From a checkpoint of a small multi-label audio tagger: 184686 training examples.
Rows from block 12, named by matrix and row number. Rows with one number belong to one neuron. Each number is 128 + 24 x the weight over its row's rms, rounded and kept within 0 to 255. All counts start at 0. After the name is the row's rms in percent of the matrix's.
# fc1: MLP up (model.blocks.12.mlp.fc1.weight, 768x192), inputs 0-47
# fc2: MLP down (model.blocks.12.mlp.fc2.weight, 192x768, transposed), outputs 0-47
fc1.644 091 [150 153 112 151 132 124 144 147  83 173 149 128 126 169 141 141 198 165 158 159 129 132 143 138 155  99 145 125 141 157 106 136 143 107 139 145 174 179 146 124 102 151 101 124  84  93 130 109]
fc2.644 089 [128  92 120 113 140 153 143 124 152 105 117 131 140  94 114 128 108 110 107  88 138 157  99 134 102 141 133 144 134 124 139 146 114 160 114 148  91  84  77 157 139 112 172 141 187 162 153 149]
fc1.645 111 [125 103 165 133 173 123 136 160 186 191 120 131 117 137 126 167 128 104 132 121 116  98 106  95 128 134 174 109 156 142  78  84  84 119 129 129  86  95 112 110 132 116 109 120 158 120 126 113]
fc2.645 111 [124 139 110  86 148 116 162 185 143 149 126 131  91 101 157 122 172 109 129 136 124 131 155 160 154 113 126  89 191 121  99 140 142 114 125 110  81  97 166 123 134 126 110 156 148 131 110 111]
fc1.646 103 [158 127 159 101 128 135 154 136 123 114 152 119 109 148  99 119 124 100 131  91 150 110 136 167 107 121 163 119 102 177 107 143 142 137 156 138  98 137  93 119 122 148 130 132 184 140 125 148]
fc2.646 112 [111 147 101 136 177 144 114 138 119 148 131 139 116 137 150 115 110 106 148 136 119 119 151  80 158 108 147 128 154 112 120 152 124 118 171 162 153 105 142 136 134  97 124 148 110 141 137  98]
fc1.647 119 [121 108 128 148 168 156 143 141 123 129  99 140 119 126 100 124 117 129 165 100 132 134 105 121 133 125 169 120  90 116 155 123 131 158  99 111 132 135 155 157 113 155 106 104 112 116 190 103]
fc2.647 099 [127 175 195 123  99 130 112 129 139 119 172 152  93 108 128 164  97 128 122 139 167 138 154 116 110 147 121 135 144 131 112 154 131 146 134 138 139 132  94 110 144  72 149 128 147 130  78 172]
fc1.648 101 [163 126  78 129 119 168 165 148 137  72 109 111 160 133 149 140 133 154 107 156 149 142 114 161 174  99 135 100 116 135 151 118 168 142 143 176 111 119  94 120 133 138 154 135 122  85 138 126]
fc2.648 098 [103 135 139 123 119 120  95 140  94 130 111 142 112  86 100 112 100 108 163 105 119 162 109 124  90 103 137 143 105 177  94 166  98 134 192 141 129 128 111 122  85 129 109 192 145 116 122 157]
fc1.649 100 [170 109 100 140 134 107 112 102 121  76 136 153 115 141 151 134 138 103  89 119 104 166 153 145 161 127 146 140 119 140 127 100 186 103 122 122 143 123 116  83 118 165 130 119 143 104 137 136]
fc2.649 111 [106 142 116 124  88 139 157 129 131 185 113 138 126 106 113 139 111 146 129 182 142  90 105 122 103 132 101 134  74  90 111 136  68 154 113 113 122 160 180 128 101 105  81 118 137 114 149 118]
fc1.650 104 [113  92 103 115 145 146 176 140 180 137  96 170 158 125  92 134 123 129 120  91 116 167 155 131 190 123 134 120 112 147 113 149 149 115 150 136  90 175 112  95 156 141 139  77 114 101 154 116]
fc2.650 098 [ 94  92 156 136 128 139  97 103 108 113 119 101 118 151 128  79 101  88 140 121 138 174  58 118  91 152  96 160 113 108 134 140 133 135  56 126 132 112 127 113 156 117  99 154  99 134 133 127]
fc1.651 110 [108 121 137 118 122 168 181 144  98 186 138 161 118 109 175 129 116 115 133 160 116  92 171 164 105 155 125 172 123  81 137  80  83 187 124 106 140 143 142 120 132 151 132 117 137 172 120 117]
fc2.651 116 [148 152 136 177  85 137 145 121 112  86 120 135 125 171 118 129  65 134  87  95 124 124 140  92 133 121 130 123 161 127 164 159 112 108 142  88 152  92 106 141 118 101 113  98 131 103 146 140]
fc1.652 102 [127 145 111 118 124 124 157 135 153 101 130 128  54 110 124 167 158 142 128  91 146 140 135 100  88 105 146 178 161 132 158 154 138 172  99  85 130 154 113 130 126  93 146 161 159 133  87 120]
fc2.652 091 [116 151 105 183 150 179 134 126 102 125 118 124 141 119 141  94 145 113 135 163 126 133 157 179 118 155 137  94 102 125 147 117 145 110 103 127 135 119 149 137 175 158 111 156 106 101 134 127]
fc1.653 101 [145 115 152 132 157 175 166 114 140 118 118 172 137 144 133 108 157 131 129 152 120 144 112 132  78 150 143 137 129 154 108 131 166 102 121 137 106 175 188 155 106 115 117 114  89 115 106 124]
fc2.653 103 [122 171 126 116 116 107 125 154 103 118 144  51 125  99  95 142 121 151 116 116 138 125 113 106 179  98 129 138 117 157 127 159 103 148 156 111 120 111  83 134 139 137 108 104 105 158 167 162]
fc1.654 110 [114 115 107 130 128 144 136 125 105 108 108 130 141 105 122 114 145 111 125 153 140 106  96 117 122 146 138 133 126 165 140  85 125  88 144 145 117 127 118 124 137 155  90 178 136 128 138 112]
fc2.654 116 [207 109 144 137 134 128  84 140 158 138 107 150  82 154 125 148 109 159 119 113 131 121 113 142  63  91 120 156 129 108 146 150 118 105 127 108 115 129 127  95 130 124 187 121 130  94 147 134]
fc1.655 116 [ 89 152 108 152 125 122  95 148 141 117 111 170 145 149 161 133 146 138  87 124 182 130 100 142 133 132 110 146 110 156 108  98 149 132  99 150 151 147 139  74  71 119 119 135 155 102 170 173]
fc2.655 104 [146 118 150 136 120 139  81 142 113 110 125 144 133 105 119 107  89 111 164  96  90 146  96  95 148 139 121 119 178 132 132 163 164 111 166  96 151  87 139 131 137 140 149 158 152 130 166 145]
fc1.656 078 [132 123 125 181 137 168 109 134 130 145 150 154 129  90  95 140 163 157 107 167 117 143 148 118 151 120  89 125 132 134 160 127 117 122 105  97 120 157  87 127 118 145 125 178 121  75 165 109]
fc2.656 084 [ 99 109 139  99 150 145 134 108 144  99 118  96 160 115 112 104  93 124 166 151 133 101 103 126 124 118 173 132 128 137 119 108 146  92 151 134 135 121 167 135 139 106 113 108 106 117 123 145]
fc1.657 084 [132 132  99 133 143 118 133 153 129 119 119 109 152 111 129 107 140 145 164 139 113 158 156 161 181 145 154 161 144  66 132 120 128 150 118 130 147 151 148 137 135 177 159 180 119 158 102 126]
fc2.657 097 [153  99 129 132 114 163 120  88 107 125 126 129  94 120 149 120 136 121 126  98 160 106  93  90  54 134 120 132  72 126 135 135 179 100 137 142 131 104 135  92  85 124 122 100 125 107 140 141]
fc1.658 094 [120 155 125 152 103 122  97 131 151 141 163 150 136 170 111 111 104 127  65 126 170 128 145 184 160 112 148 127 130 135 102 151 154 100  97 100  76 125 136 133 144 150 132 107 171  78 169 107]
fc2.658 099 [157 115 146 145 142 121  99 120 129 114 101  92 153 116 153 116 116 132 143  97 118 167 118 121  79 107 127 146 124 124 109 106 146 131 132 123  91  97 123 114 150  98 112 108  92 134 168 130]
fc1.659 100 [ 88 151 143 131 144 107 133 120 143 166 105 108 171 155 132 153 121 125 139 105 121 117 131  87 156 130 170 152 102 135 104 106 165 126 156 146 110 104 134 125 120  94  97 141 137 137 130 134]
fc2.659 096 [122 142  98 166  96 111 109 146 162  85 127 107  88 117  86 155 111 123 137 141 119 122 154 178 127 128 121  76 131 144 137 110  89 118 140 119 131 144  99 111 139 158 109 118  97 129  57 151]
fc1.660 133 [124 134 143 103 150 143 167 163 100 114 108 124 164  87 136 136 153 134  83 116 151 119 134 112 167 157 142 147 141 163 121 123 175 131 111  89 163 121  92 126  77 134  88 122 112 127 156 132]
fc2.660 129 [129 149 105 140 131 100  73  84 122 121 125 145  80 135 112 110 101 141 144 125 118  86 160 157 107  97 142 119 127 177  94 117 122 154 142 130 148 128 135 130 155 128  65 106 139  94 136 140]
fc1.661 074 [ 93 175  95 132 164 110 122  82 151 163  92 139 115 112 149 121 200 160 112 106  96 140 102  83 127 162 137 100 101 132  98 122 143 100 121 144 152 120 115 117 128 109 144 117 135  90 110 114]
fc2.661 075 [140 118 162 144 108 151  94 166 111 104 173 156 136 139 116 159 103 156 134 158 174 120 140 147 144  94 128 156 148 125 144 150 129 133 132  96 127 125 142 119 132 120 114 124 157 168 160 145]
fc1.662 070 [137 138 148 105 116  72 147 125 113 106 129 137  98 125 132 100 129  85 132 108 158 130 101 119 128  67 135 126 153 108  70  98 131 136 119 137  99 105 120 131 105 125 180 113  90 136 145 128]
fc2.662 076 [160 116 115 126 134 157 116 128 160 151 128 152 133 153 100 158 162 159 131 136 111 114 173 168 144 112  64 111 133 129 155 122 147 136 143 155 168 130 133 113 169  83 126 125 173 114  87  82]
fc1.663 120 [113 140 103 125  96  58 158 134 142 123 122 110 105 121  89 146 146 113 160 110 125 109 126 131 169 126 141 177 114 104 122 158 121 143 105 159 112 131 178 126 111 102 146  95 124 123 104 109]
fc2.663 113 [134 120 104 139 161 163 138  92 103 138 127 173 126 139 123 150 118 138 108 142 129  86 108 152 142 140 172  71 108 126 156  87  89  98 133 121 174  71 109 135 149  87  89 137 100 147  88 108]
fc1.664 098 [129 103 161 122 104 145 120 126 153 104 159 143 120 113 124 182 121 150 130 154 141 100 118 117 117 134  98 159 104 150 120 150 139 111 130 112 135 127 131 140 157 108  97 162 133 128 160 128]
fc2.664 101 [128 178 117 121 162 110 146 128 105 121  86  76 111 150 123 133 124 131 154 114 135 175 128 134 103 125 134 139 132 158 128 146 133 168 108 133 115 101 154 119 143 151 133 145 124 100 117 117]
fc1.665 119 [126 136 125 122 146 134 151 120 119  96  94 126 117 109 126  71 138 163 156 107 134 120 159  94 119 126 127 120 129 136 126 141 149 147 146 180 160 175  83 131 147 140 107 153 110 117 169 133]
fc2.665 121 [156 105  79 146 153 121 139 114 132 136 139 143  94 144 156 159 146 117 146 127 154 101 127 118 123 124 124 133 147 116  85 154  93 130 119 113 134 116 160 159 111 137 143  94 146 138 101 123]
fc1.666 092 [136 129 142 145 131 117 145 102 117 122 127  83 145 117 140 146 146 161 171 151 181  88  92 111 145 158 153 124 119 142 149 114  95 125 137 173 128  69 107 131 100 139 121 118 105 127 128 156]
fc2.666 097 [ 86 135 139 134 122 116  99 129 193 147 136 167 122 133 137 121 143 101  76 121 129 116 105 133 168 100  95 148 137  77 120 127 133 137 169 126 125 164 101 140 144 124 110  98 147 105 141 139]
fc1.667 080 [170 122 111 100 150 134 102 127 156 148 143 144 125 124 128 160 132 151 148 144  87 113 138 126 112 136 132 130 142 140 111 158 182 149 135 152 184 117 135 132 164 129 154 117 144 128 151  92]
fc2.667 082 [ 71 180 136  98 183 122 182 121  98 120 125 160 141  91 160  88 120 106 150 101 122 138 142 131 159 132 115 129  99  99 139 129  77 112 141 118  75 118 151 124 156 127 141 116  80 139  84 172]
fc1.668 063 [118 188 120 118 142  95 147 141 146  93 191 138 109 117  96 108 133 122 117 126 115 109 124 106  65 126 147 117  77 118 109 173 140 104 123 124 151 109 122 112  91 139 114 127  99  71 150 107]
fc2.668 073 [107  82 124 143  98 128 116 138 132 127 101 127 130 161 162 111 159  99 158 145 123 139 119 141 131 150 149 131 165 138 102 130  86  82 139 162 132 130 102 143 133  91 139  70 104 117 115 128]
fc1.669 131 [119 163 143 121 189 115 125 121 124 128 124 111  95 131 115 128  99 128 121 145  94 148 137 126 147 153 109 117 142 102 124 166 128  95 112 113 143  98 130 147 123 179 122 172 124 102 103 108]
fc2.669 140 [148 120 140 167 134 140 137 159 100 141 150 186 141 113 130 111 162 183 100  85 146 125 149 112  79 108 117 134 138 154 187 113 129 113  94 124 130 153 140 141 102 178 114 102 131 184 143 131]
fc1.670 093 [147  93 177 118 136 160 141  97 132 125 165 137  99 168 108 106 127 166 126 164 145 156 116 171 134  90 142 130 107 168 120 122  97 141 112 117 160  98 116 138  98 142 110 149 180 107 153  99]
fc2.670 102 [176 134  91 156 150 111 113 120 126  62 107  92 126 120 108 132 193 106  96 145 104 110 102 119 129 195 101  87 160  87 120 158 139 136 137 127 102 136 143 181 183 123 129 157 103 136 143 142]
fc1.671 087 [117  90 124 101 144 131 158  95 140 119 147 179  75  87 131 137  69 147 119 117 161 128 141 149 125 137 119 114 128 136 121 190 182 117 118 129 144 138 116 112  92 145 154 152 164 111  87  98]
fc2.671 086 [132 148 157  93  87 123 114 139 121 114 132 127 104 145 145 132 175 130 151 145 111 110  65 126 142 143 103 171 156 149 140 127 161 145 129 165 107 136 114 120 135 127 103 129 133 159 164 146]
fc1.672 088 [109 127 128 137 102 169 148 160 114 167 145 124 129  96 112 118 108 144 134 135 120 118 126 101 132 107 141 133 100  80 129 121 116 141 116 164 113 108 136 157 111 126 147 143 158  88 128 169]
fc2.672 081 [119 152 111 102 181  96 149 149 157  79 133 116 101 114 163 147 119 101  99 107 120 171 139 141 102 123 149 120  95 120 106 128 152 125 158  71 165 155 117 133 118 154 139 174 113 157 147 110]
fc1.673 108 [111 156 111 138 165 126 145 110 143  92  97 108 125 112 104 134 103 172 138 120 126 110 124 129 141  99 164 146 180 124  64 122 168 137 126 138 134  88 119 141 136 141 131 143  73 128 137 140]
fc2.673 110 [127 116 166 112 109 109 114 156  59 154 170 166 114 113 138 122 129 121 140 142 102  79 105 124 134 137 148 167 113 144 176 145 114 105  99 126 128 144 145 113 120 143 113  98 108  94 141 127]
fc1.674 135 [ 96 139 114 182 147 150 132 117 129 110 133 113 100 126 113 152 135 134 129 101 142  86 135 127 122 154 124 174 132 123 125 152  92 130 104 146 102 121 130 142  99 127 134 108 128 163  87 196]
fc2.674 127 [140 158 139 121 161 119 129 118 142 132  76 132 166 108 104 108 144 120 152 110 122 144 102 128 102  98 116 135 136 117 128 159 160 116 120 167 109 155 144 156 139 128 164 145 118  98 155  80]
fc1.675 081 [ 90 126 128  96 128 186 154  97 129 105 142 108 126 140 124 166 143 208 180 123  99  96 123 125 172 146 165 149 117 150 122 117 107  97 116 124 108 171 117 118 139 148 102 151 131 129 128 151]
fc2.675 086 [150 155  98 165 111  30 126 153 170 123 153 164 123 122  94 105 127 129  84 128 132 136 113 136 141  89 112 129 145 103 100  86 108 121 109 128 119 102 157  95  99 106 124  93 169 117 148 135]
fc1.676 090 [120 165 106 169 121 112 108 124 109 121 110 127  77 135 173 135  97 154 160 124 118 119 121 143 182 119  84 119 116 128 118 136 150 151 150 102 109 109 143 125 152 105 116 164 122  85 153  85]
fc2.676 079 [125 130 133  97 146 121 128 140 150 138 157 131 118 134  93 144 155 120  87 160 190  85 139 126  97 133 101 143 102 128 135 134 156  75 135 158 111  99 150 119  99 127 128  89 104 149 145 139]
fc1.677 136 [ 92  99  80 151 131 129 155 122 146 139 119 141 142 151 139 174 136 110 110 126 126 101 135 142 128 164 112 120 102  98 155 133 133 128 149 137 103  78  86 135 136 109 118 114  95 127 156 148]
fc2.677 114 [158 171 153 101 126 107  92 153 137 113 111 126 150 116 142 135 127 138 147 136 119 129 150 122  91 119 137 111 131 144 101 164 145 148 126 170 146 146 136 103 105 155 142 156 130 139 125 128]
fc1.678 101 [113 121 145 142 121 127 154 140 145  82 119 137 122 154 159 144  83 108 141  89 167 129 167 147 121 122 154 184 118 156 138  94 118 134 114 152 145 122  63 151 136 144 161 111  86  89 139 126]
fc2.678 100 [199 121  85 155  93 156 119 143 121 150 135 118 117 119 154  89 131 144 140 203 120 144 140  94 138 110 163 127 123 108 106 133 146 130 121 123 100 123 195 107 140 130 105 176 162 161 154 108]
fc1.679 089 [146 111 140 129  99 158 158  89 110  88 136 142 152  87 132 116 116 161 154 121  92 129 178 107 140 137 172 150 130 160 108 180 175 130 139 170 172 153  77 123 130 143 102 143 124 118 156 141]
fc2.679 090 [ 95 129 101 136 124 115 156 161  94 123 101 116 128 124 132 114 119 158  85 114 101 117 110 132  53  89 163  95 133 119 112 137 121 124 117 111 110 138 136 128 115 161 157 158  94 116  64 120]
fc1.680 135 [129 134 102 139 139 118  82 109 170 116 129 104 124 122 116 140  74 143 104 145 142 134 133 123 152 177 113 158 128 138 166 140 125 126 141  94 107 150 167 129 154  83 128  74 135  94 104 142]
fc2.680 132 [139 110 105 138 114 127 135 114  96 111  82 123  99  76 112 140 138 121 100 143 139 108 173 109 115 118 107 160 131 110 132 123 156 132 119 114 146 200 170  70 113 136 163 108 125 104 118  90]
fc1.681 128 [141 153 158 117 119  98 157 134 111 130 157 101 185 145 155 113 110 139 175 143 122  94 153 157 133 152 135 148 123 123 151 108 134 148 129 114 130 157  98 115 126 191 105 105 139 138 114 108]
fc2.681 129 [140 117  92 131 143  98 114 112 159 101 121 135  91 132  99 141 139 130 113 138 145 134 129 131 111 113 131  68 163 129 115 161 100 134 104  99 158 100 121 130 124  60 163 112 119 138 115 149]
fc1.682 081 [ 84 102 163 124 126 111  91 106 158 118 128 129 137  87 130  51 101 131 189 103  84 125 110 109 128  75 120 117 112 126 121 143 151  99 107 100 154 159 135  85 169 105 119 139 100  95 140 105]
fc2.682 096 [141 106 105 115 154 140 130 159 131 118 149 127 132 163 128 189 142 143  69 127 162 148 163 103 119 175 129 124 128 121 121 151 135 149 100 171  86 109  97 103 120 137 100 135 125 147 152 147]
fc1.683 112 [143 166 145 160 111 125 131 145 128 136  96 130 136 147 105 139 126 135 161  95 103  82 160 132 125 125 175 159 102  98 192 132 137  98 102  81 109 118 140 116 180 122 122  87 156 108 169 135]
fc2.683 111 [ 78 151 174 128 108 126 118 150 136 104 123 111 145 142 157 162 129 133  97 157 123 118  93 125 134 129 125  84 114 101 119 114 137 130 132 152 151 157 149  84 101 105 127 131 110 118 128 125]
fc1.684 124 [157 132 136 113 104 148 146 111 125  94 116 114 145 138 142 151 126 108 103 114 118 120 119 113 125 115 146  68  94 121 116 155 124  82 116 107 152 165 128 136 118  86 176 154 109 105 141 132]
fc2.684 118 [115 120 110  88 156 108  88 105 128 131 138 159 123 135 134 108 134  99  94  79 153 109 110 103 135 129 156 166 108 122 158 126 107 152 148 118 157 164 132 116 116 110 165 128 128 149 159 142]
fc1.685 105 [ 98 122  84 120 103 154 168 168  94 132 138 105 109 130 144 121 101 124 121 154 146 158 103 101 112  82 154 135 105 150 128 148 170 105 158 103 132 130 133 141 133 120 127 138 126 117 117 131]
fc2.685 102 [111 159 169 122 110 134  71  77 167 119 119 123 122 150  69 125 105 140 126 119  86  93 153 131 164 153 100 141 137  98  84 113 130 158 125 156 137 133 144 135 128 122 119  98 100 154 142 161]
fc1.686 111 [137 122 126 101 130 155 127 115 134 109  83 108 107  89  69 126 128  97  99 153 121 128  99 108 179 119 136 104  92 138 101 142 138 131  88 109  90 103  82 131 168 102 141 152 123 142 130 122]
fc2.686 110 [123  92 131  99 133 119 121 174 125 123 130 119 144 144 170 137  93 130 147 130 131 121 113 135  98 108 140 152 154 127 166  96 173 116 102 170 159 151 124 124  95 139 105  99 122 162 150 132]
fc1.687 130 [108 147 123 180 114 156 113 131 125 159 151 145  83 135 168 189 149 121 145 133 128 112 110  95 112 140 116 132 132 126 132 153 135 127 131 161  92  91 135 119 150 135 154 144  96 111 110  94]
fc2.687 113 [ 89 107  93 105 130 141 141  92 156 117 117 131 107  92 114 127 134 174  85 130 117 102 143  99  98 112  87 115 144  70  92 179 113 112  94 174 138  86 145 134 116  98 114 123 149 125  82 173]
fc1.688 088 [119 132  73 129 112 129 139 105 154  99 106 144 101 117 121 138 155 142 149 122  75 117 108 106 106 132 137 137 154 100  99 154 130 100 148 115  84 173 166 141 161 130 167 101 109 104 157 132]
fc2.688 090 [163 127 132  88 140 137 129 123 161 140 135  81 119 149  92 171 154 165 129 158 128 142 117 126 122 181 155 142 114 132 135 150 128 110 129 122 142  94 104 107 125  99 122 146 135  94 104 158]
fc1.689 086 [103 118 126 106 107 157 151 103 124 128 129 140 107 114 116 121 144 120 149 129 145 139 114 168 192 115  90 151 104  97 120  97 125 177 121 110  81 157  95 134 132 142 130  96 187 105 181 104]
fc2.689 088 [158 171 162 153 151 125 154 111 137 128 133  85 115 182 150 135 153 138  67 137 113 125 166 127 126 150 131 143 132 113 100 157 125 121 153 137 162 120 134 110 178 100 153 157  89 158 166 134]
fc1.690 100 [136 166 121 127 194  95 148 144 133 118 129 131  93 150 105 174 138 116 155 113  82 123 105 153 131  99 134 169 106 118 140  97 110 110 148  99 107 111 149 142 148 126 163 101 131 130 116  91]
fc2.690 100 [ 99 122 134  84 164 170 139 112 158 119 129 132 150 126 130 108 126 136 120 205 151  60 150 122 146 159 137  94  94 132 132 135 142 104 126 134 114 109 136 122 100  88 101 116 112 109 147 158]
fc1.691 107 [118 137 111 166 139 168 166  99 102  97 118 127 122 148 144 168 170 127 120 114 137 107 130 115 176 148 119 132 121 152 142 125 131 113 149 124  78 144 102 122  99 149 102 121 143 136 165 113]
fc2.691 115 [141  62 136 120 132 124 130 160 105 137 117 111 112 145  88 154 147 127  84 120 112 150 133 133 116 114  99 134 173 135 132 138 141 114 124 128 184 134 124 144 161 123 124 109 134 124 118 144]
fc1.692 091 [106 132 134 109 123  72  99 112 134 167 169 157 125 116 139 144 113 123 145 112  90 150 124 127 112 164 143 152 104 168 112 122 161 122 145 156 137 140 153 116 108  97 126 101 116 106 144 138]
fc2.692 091 [161 137 123 159 105 119 194 139 133  89 145  99 139  85 146 159 139 111 123 162 163  84 121 142 176  97 117 142 115 104 153 100  88 118 126 144 102 105 157 104 135 146 124  92 147 161 108 125]
fc1.693 091 [148 144 116 142 144 126 113 145 103 146 114 131 140 175 107  91 134 114  95 149 139 124 126 145 155 140 165 131 160 126 109 131 106  78 103 111 127 179 141  97 146 122 155 180 170 123 155 138]
fc2.693 085 [150 150 153 115 133 121 155 118 133 135 128 141 109 125 148 148 122 175 124 122  83 124 106 119 106 121  90 156 103 131 161 125 129 144 149 125 110  95 132 113  89 143  98 119 128  90  85 126]
fc1.694 125 [147 150 149  97 153 140 165 107 102 139 119 138 129 144 124  97 109 134 141 143 133 132 132 155 117  89 150 151 143 100 139 158 126 136 105 167 122 114  62 133 129  93 127 146 109 153  85 109]
fc2.694 121 [137 149 139 149 125 159 154 173 136 115 116 119 156  78 133 119 120 150 148 170 141  94 160 153 137 113 141 169 136 147 106 113 121  76 140 140 117 149 165 178 134 110 139 136 150 175 116  98]
fc1.695 083 [148 129 178 169 118 121 147 128 139 126 151 117 102 153 138 108 101  90 104 140 176 142 143 158 122 133 110 140 152 118 120  86 150  89 125 134 130 159 131 160 109 125 140 129 133 132 147 131]
fc2.695 084 [149 111  84 135  90 140 113 127 132 102 113 115 140 155 132 134 151 119 107 147 110 130 100 107 126 149 123 107 115 143 145 162  94 139 112 111 140 126 128 117 136 146 145 169 142 129 125 115]
fc1.696 103 [134 114 118 158 117 119 139 122 108 118 169 158 166 119 121 157 124  82 156 147 157 134 152 144 125 151  99  93  99 114 135 106 107 119 162 152 118 117 152  94 102 155  82 156 143 112 132 114]
fc2.696 097 [138 166 119  91  85 164 158 130 172  77  72 110 136 148 108 147 126 151 144 123  87 109 122 114 140 116 114 157 121 132 126 114 116 113 169 124 113 146 114 137 156 160 160  95 135 130 138 103]
fc1.697 133 [155  95  92 104 151  85  95 136 151 124 136 104 175 140 124 128 155 114 173 136 103 118  98 135 109 138 150 134 122 107 138 139 138 109 131 152 155 105  99  74 116 101 125 140 125  98 139  77]
fc2.697 143 [140 108 147 147 102 135 177 161 138 134 129 168 150  99 160 122 143 112 134 113 154 127 120 107  93  97 111 120 177 167 132 115  97 144 153 150 156  94 148 141 142  97 112 198 136 114 141 119]
fc1.698 084 [111 152 124 191 116 119 196 146 162 134 140 151 122 155 126  98 162 115  75 122 104 128 117 103 149 107 132 144  99 115 146 120 123 142 106 141 103 145  80 114 118 172 113 104 119 117 134 155]
fc2.698 077 [108 123 146  77 124 119 101 134 121 122 127 119 125 105 156 197 116 118 149 159 164 121 192 173 145 125 134 141  99 114 117 112 119 130 129 157 178 120 179 133 129  95 129 153 145 133  85 135]
fc1.699 083 [ 95 173 113 142 128 116 130 139 194  91 124 125 109 179 133 131 133 105 159 144 108 157 153 126 153 123  76 101 120 133 151 133 124 103 143  83 107 113 136 125 127 178 156 151 132 142 107 143]
fc2.699 092 [193 131 137  90 142 131 126 126 114 173 117  90 121  85 140 128  97 122  88 173 156  98 131 132 145 132 117 137 151 174 164 150 144 149 120 116 150 132 133 159 113  99 135 143 126 114 108 135]
fc1.700 074 [129 129 124  87 155  78 147 108 120 113 132 104 137 119 107 145 121 127 120 149 147  98 140 104 122  94 132 144 140 174 155 112 128  86  96 167 147 135 135 139 101  97 132 150 178 131 101 127]
fc2.700 073 [122 121 177 135 101 163 152 129 165 112 119 146  75 151 140 111 146 138 123 141 105 138 124 124 138 153 117 127 111 111 135 102 122 147  90  95  76 142 124 131 148 133 160  76  72 116 136 145]
fc1.701 137 [151 178 163 112 107 135 116 139 121 178 111 109 137 130 128  93 113 160 158 216 143  98 151 140 151 116  83 101 167 126 152 138 143 148 177 122 102 121 121 125 115 125 157 111 144  96 135 141]
fc2.701 115 [144 166 153 117 148 121 106  97 135  72 102 109 148 113 168 125 158 111  93  76 112 143  96 110 108 136 172 123 101  75 118 148 133 132 169 122 100 110 150  82 104 105 154 132 141 182 115 131]
fc1.702 122 [116  86 140 120  76 134 145  89 124 108 140 121 165 174 115  86 135 140 111 101 139 111 122 106 117 122  97 116 131 124 113 166 140  97  83 112 107 150 128 144 152 119 173 145 101 101  76  85]
fc2.702 113 [193 143 108 111 136 122 152 140 104 150  95 134 115  83 128 100 156  72 121 202 134 130 143 170 118 118 105 170 166 159 139 139  86 150 143 136 105  63 124 150 120 132 132 149 153 148 123 109]
fc1.703 112 [158  87 125  81 155 139 124 108 124 123 195 147 128 175 141 120 154 144 141 155 127 141 124  94 137 141 131 150 112 118 128 143 103 134 131 132 145 127 128 158 115 132 106 110 108 119 133 134]
fc2.703 095 [109 135 150 146 106  88 134 134 154 118  90 112 157 123 155 111 154 141 136 129 109 105 149 106 127 150 169 119  94 142  95 136 164  89 152 121 115 122 131 111  89 129  97 105 145 119  98  97]
fc1.704 072 [114 187 126 147 104 120  97 118 126 128 115 147 167  91 131 140 145 145 117 136 140 163  81 171 149 119 178 114 136 138 119 119 160 110 120 147 119 118 114  69 110 129 141 130 150 141 152 130]
fc2.704 068 [127  70 144 133 132 105 149 134 157 169 131  92 116 175 161 110 137 116  96 115 114 108 125  90 103 116  79 105 105 116 152 110 108 154 142 121  86 135 142 159 113 146 149 109  94  92  95 113]
fc1.705 120 [ 95 103 144 141  94 144 127 126 121 122 111 108 104 134 140 112 138 121 138 113 129 141  70 136 142 121 138  91 132 112 122 113  89 120 126 136 122 147 118 151 123 113 145 118  98  76 137 163]
fc2.705 113 [102 134 149  99 158 126 162 145 135 159 120 114 151 146 155 123 129  89 154 153 144 144 161  94 142 133 142 128 128 119 114 152 141 142 107 138 156 120 102 141  88 135  94 119 140 147 151 157]
fc1.706 091 [129 142 111 148 112 162 116 160 129 149 118 113 156 147 160 146 116 173 152 132 128 150 152 138 179 126 139 108  65 121 101 101 117 102  91 115 137 130 108 125 116 137 135 122 137 150 151 118]
fc2.706 075 [ 83 153 130 162 112 165 139 141 143 138 119 171  86 108  92 109 141  99 133 144 158 150 118 155 130 106 135 151 154 148 136 162 136 148 153 155 119 104 143 141 132 106 166 156 137 128  97 112]
fc1.707 096 [125 146 156 160  92 181 120 166 120  96 105 154  85 130 125  73 152 153 121 124 159 149 117  73 125  93  81 110 104 111 120 157 171 139 154 125  97 132 112 163 142 143 111 155 152 150 106 160]
fc2.707 102 [157 119 178 131  89 126  94  94 100 126 149 101 137 133 151 149 101 107 137 127 108 137 157 156  94 134 138 187 127 144 122 133 110 139  90 105 103 134 145 110 118 137 112 114 108 132 147  99]
fc1.708 117 [ 99 149 182 109  48  94 131 102 152 136 164 123 155 120 156 100 160 167 110 126 135 144 118 133 135 138 141 138 132 118  96 120 144 125 136 125 129 119 106 155 162 113 145 147 152 144 160 151]
fc2.708 114 [100 155 117 204 104 107 132 106 121 112 116 131 113 137  97 151 111 127 106  58 135 147 133 126 142 124 141 117  99 140 137 110 141 170 114 119 129 103 141 103 140 117 136 123 107  98 125 113]
fc1.709 110 [135  99 154 122 157 114 156 119 122 129 114 119 165 135 126 103 103  95  63 147 193 151 139 121 127 134 169 133 123 117 119 131 103 132  92 101 132 151  97 137  83 130 190 150  97 123 114 150]
fc2.709 111 [162 127 134 141 155 150 124 168 148 106 154 133  86  72 167 115 133 138 111 136 102 148 103 153 114 129 145 133 130 123 110 141 169 114 130 125  85  73 154 115 130 134 118 136 173 122 136  95]
fc1.710 072 [151 130 146 173 127 148 124 116 135  91 123  94 140 146 126 115 128 108 141 142  88 137 112  89 177  94 156 106 101  78 108 124  79 105 157 183 101 167 101 169 114 151 105 134 137 107 152  96]
fc2.710 072 [166  97 108 113 122 115 151 155 119 179 154 110 124 102 159 124 136 144 100 108 123 129  98 171 102 110 113 148 146 152 141 121 178 127 127 121 115  85  90  89 135 104 105 143  94 158 151 136]
fc1.711 091 [142 123 179 112 134 128 106 134 122  99 134 114 138 160 120 118 143 101 113  79 100 149 158 127 104 138 104 134 144 162 104 124 140 156  90 146 157 194 154 158 106 157 152 118 101 108 136 129]
fc2.711 096 [120 160 104  97 129 128 153 152 161  93 125  98 129 120 146 136 112 157 127 130 143 146 140 162 179  94 131 132 115  78 140 170 123 102 143 126  93 100 136 120 157 143 143 114 141 156 112 154]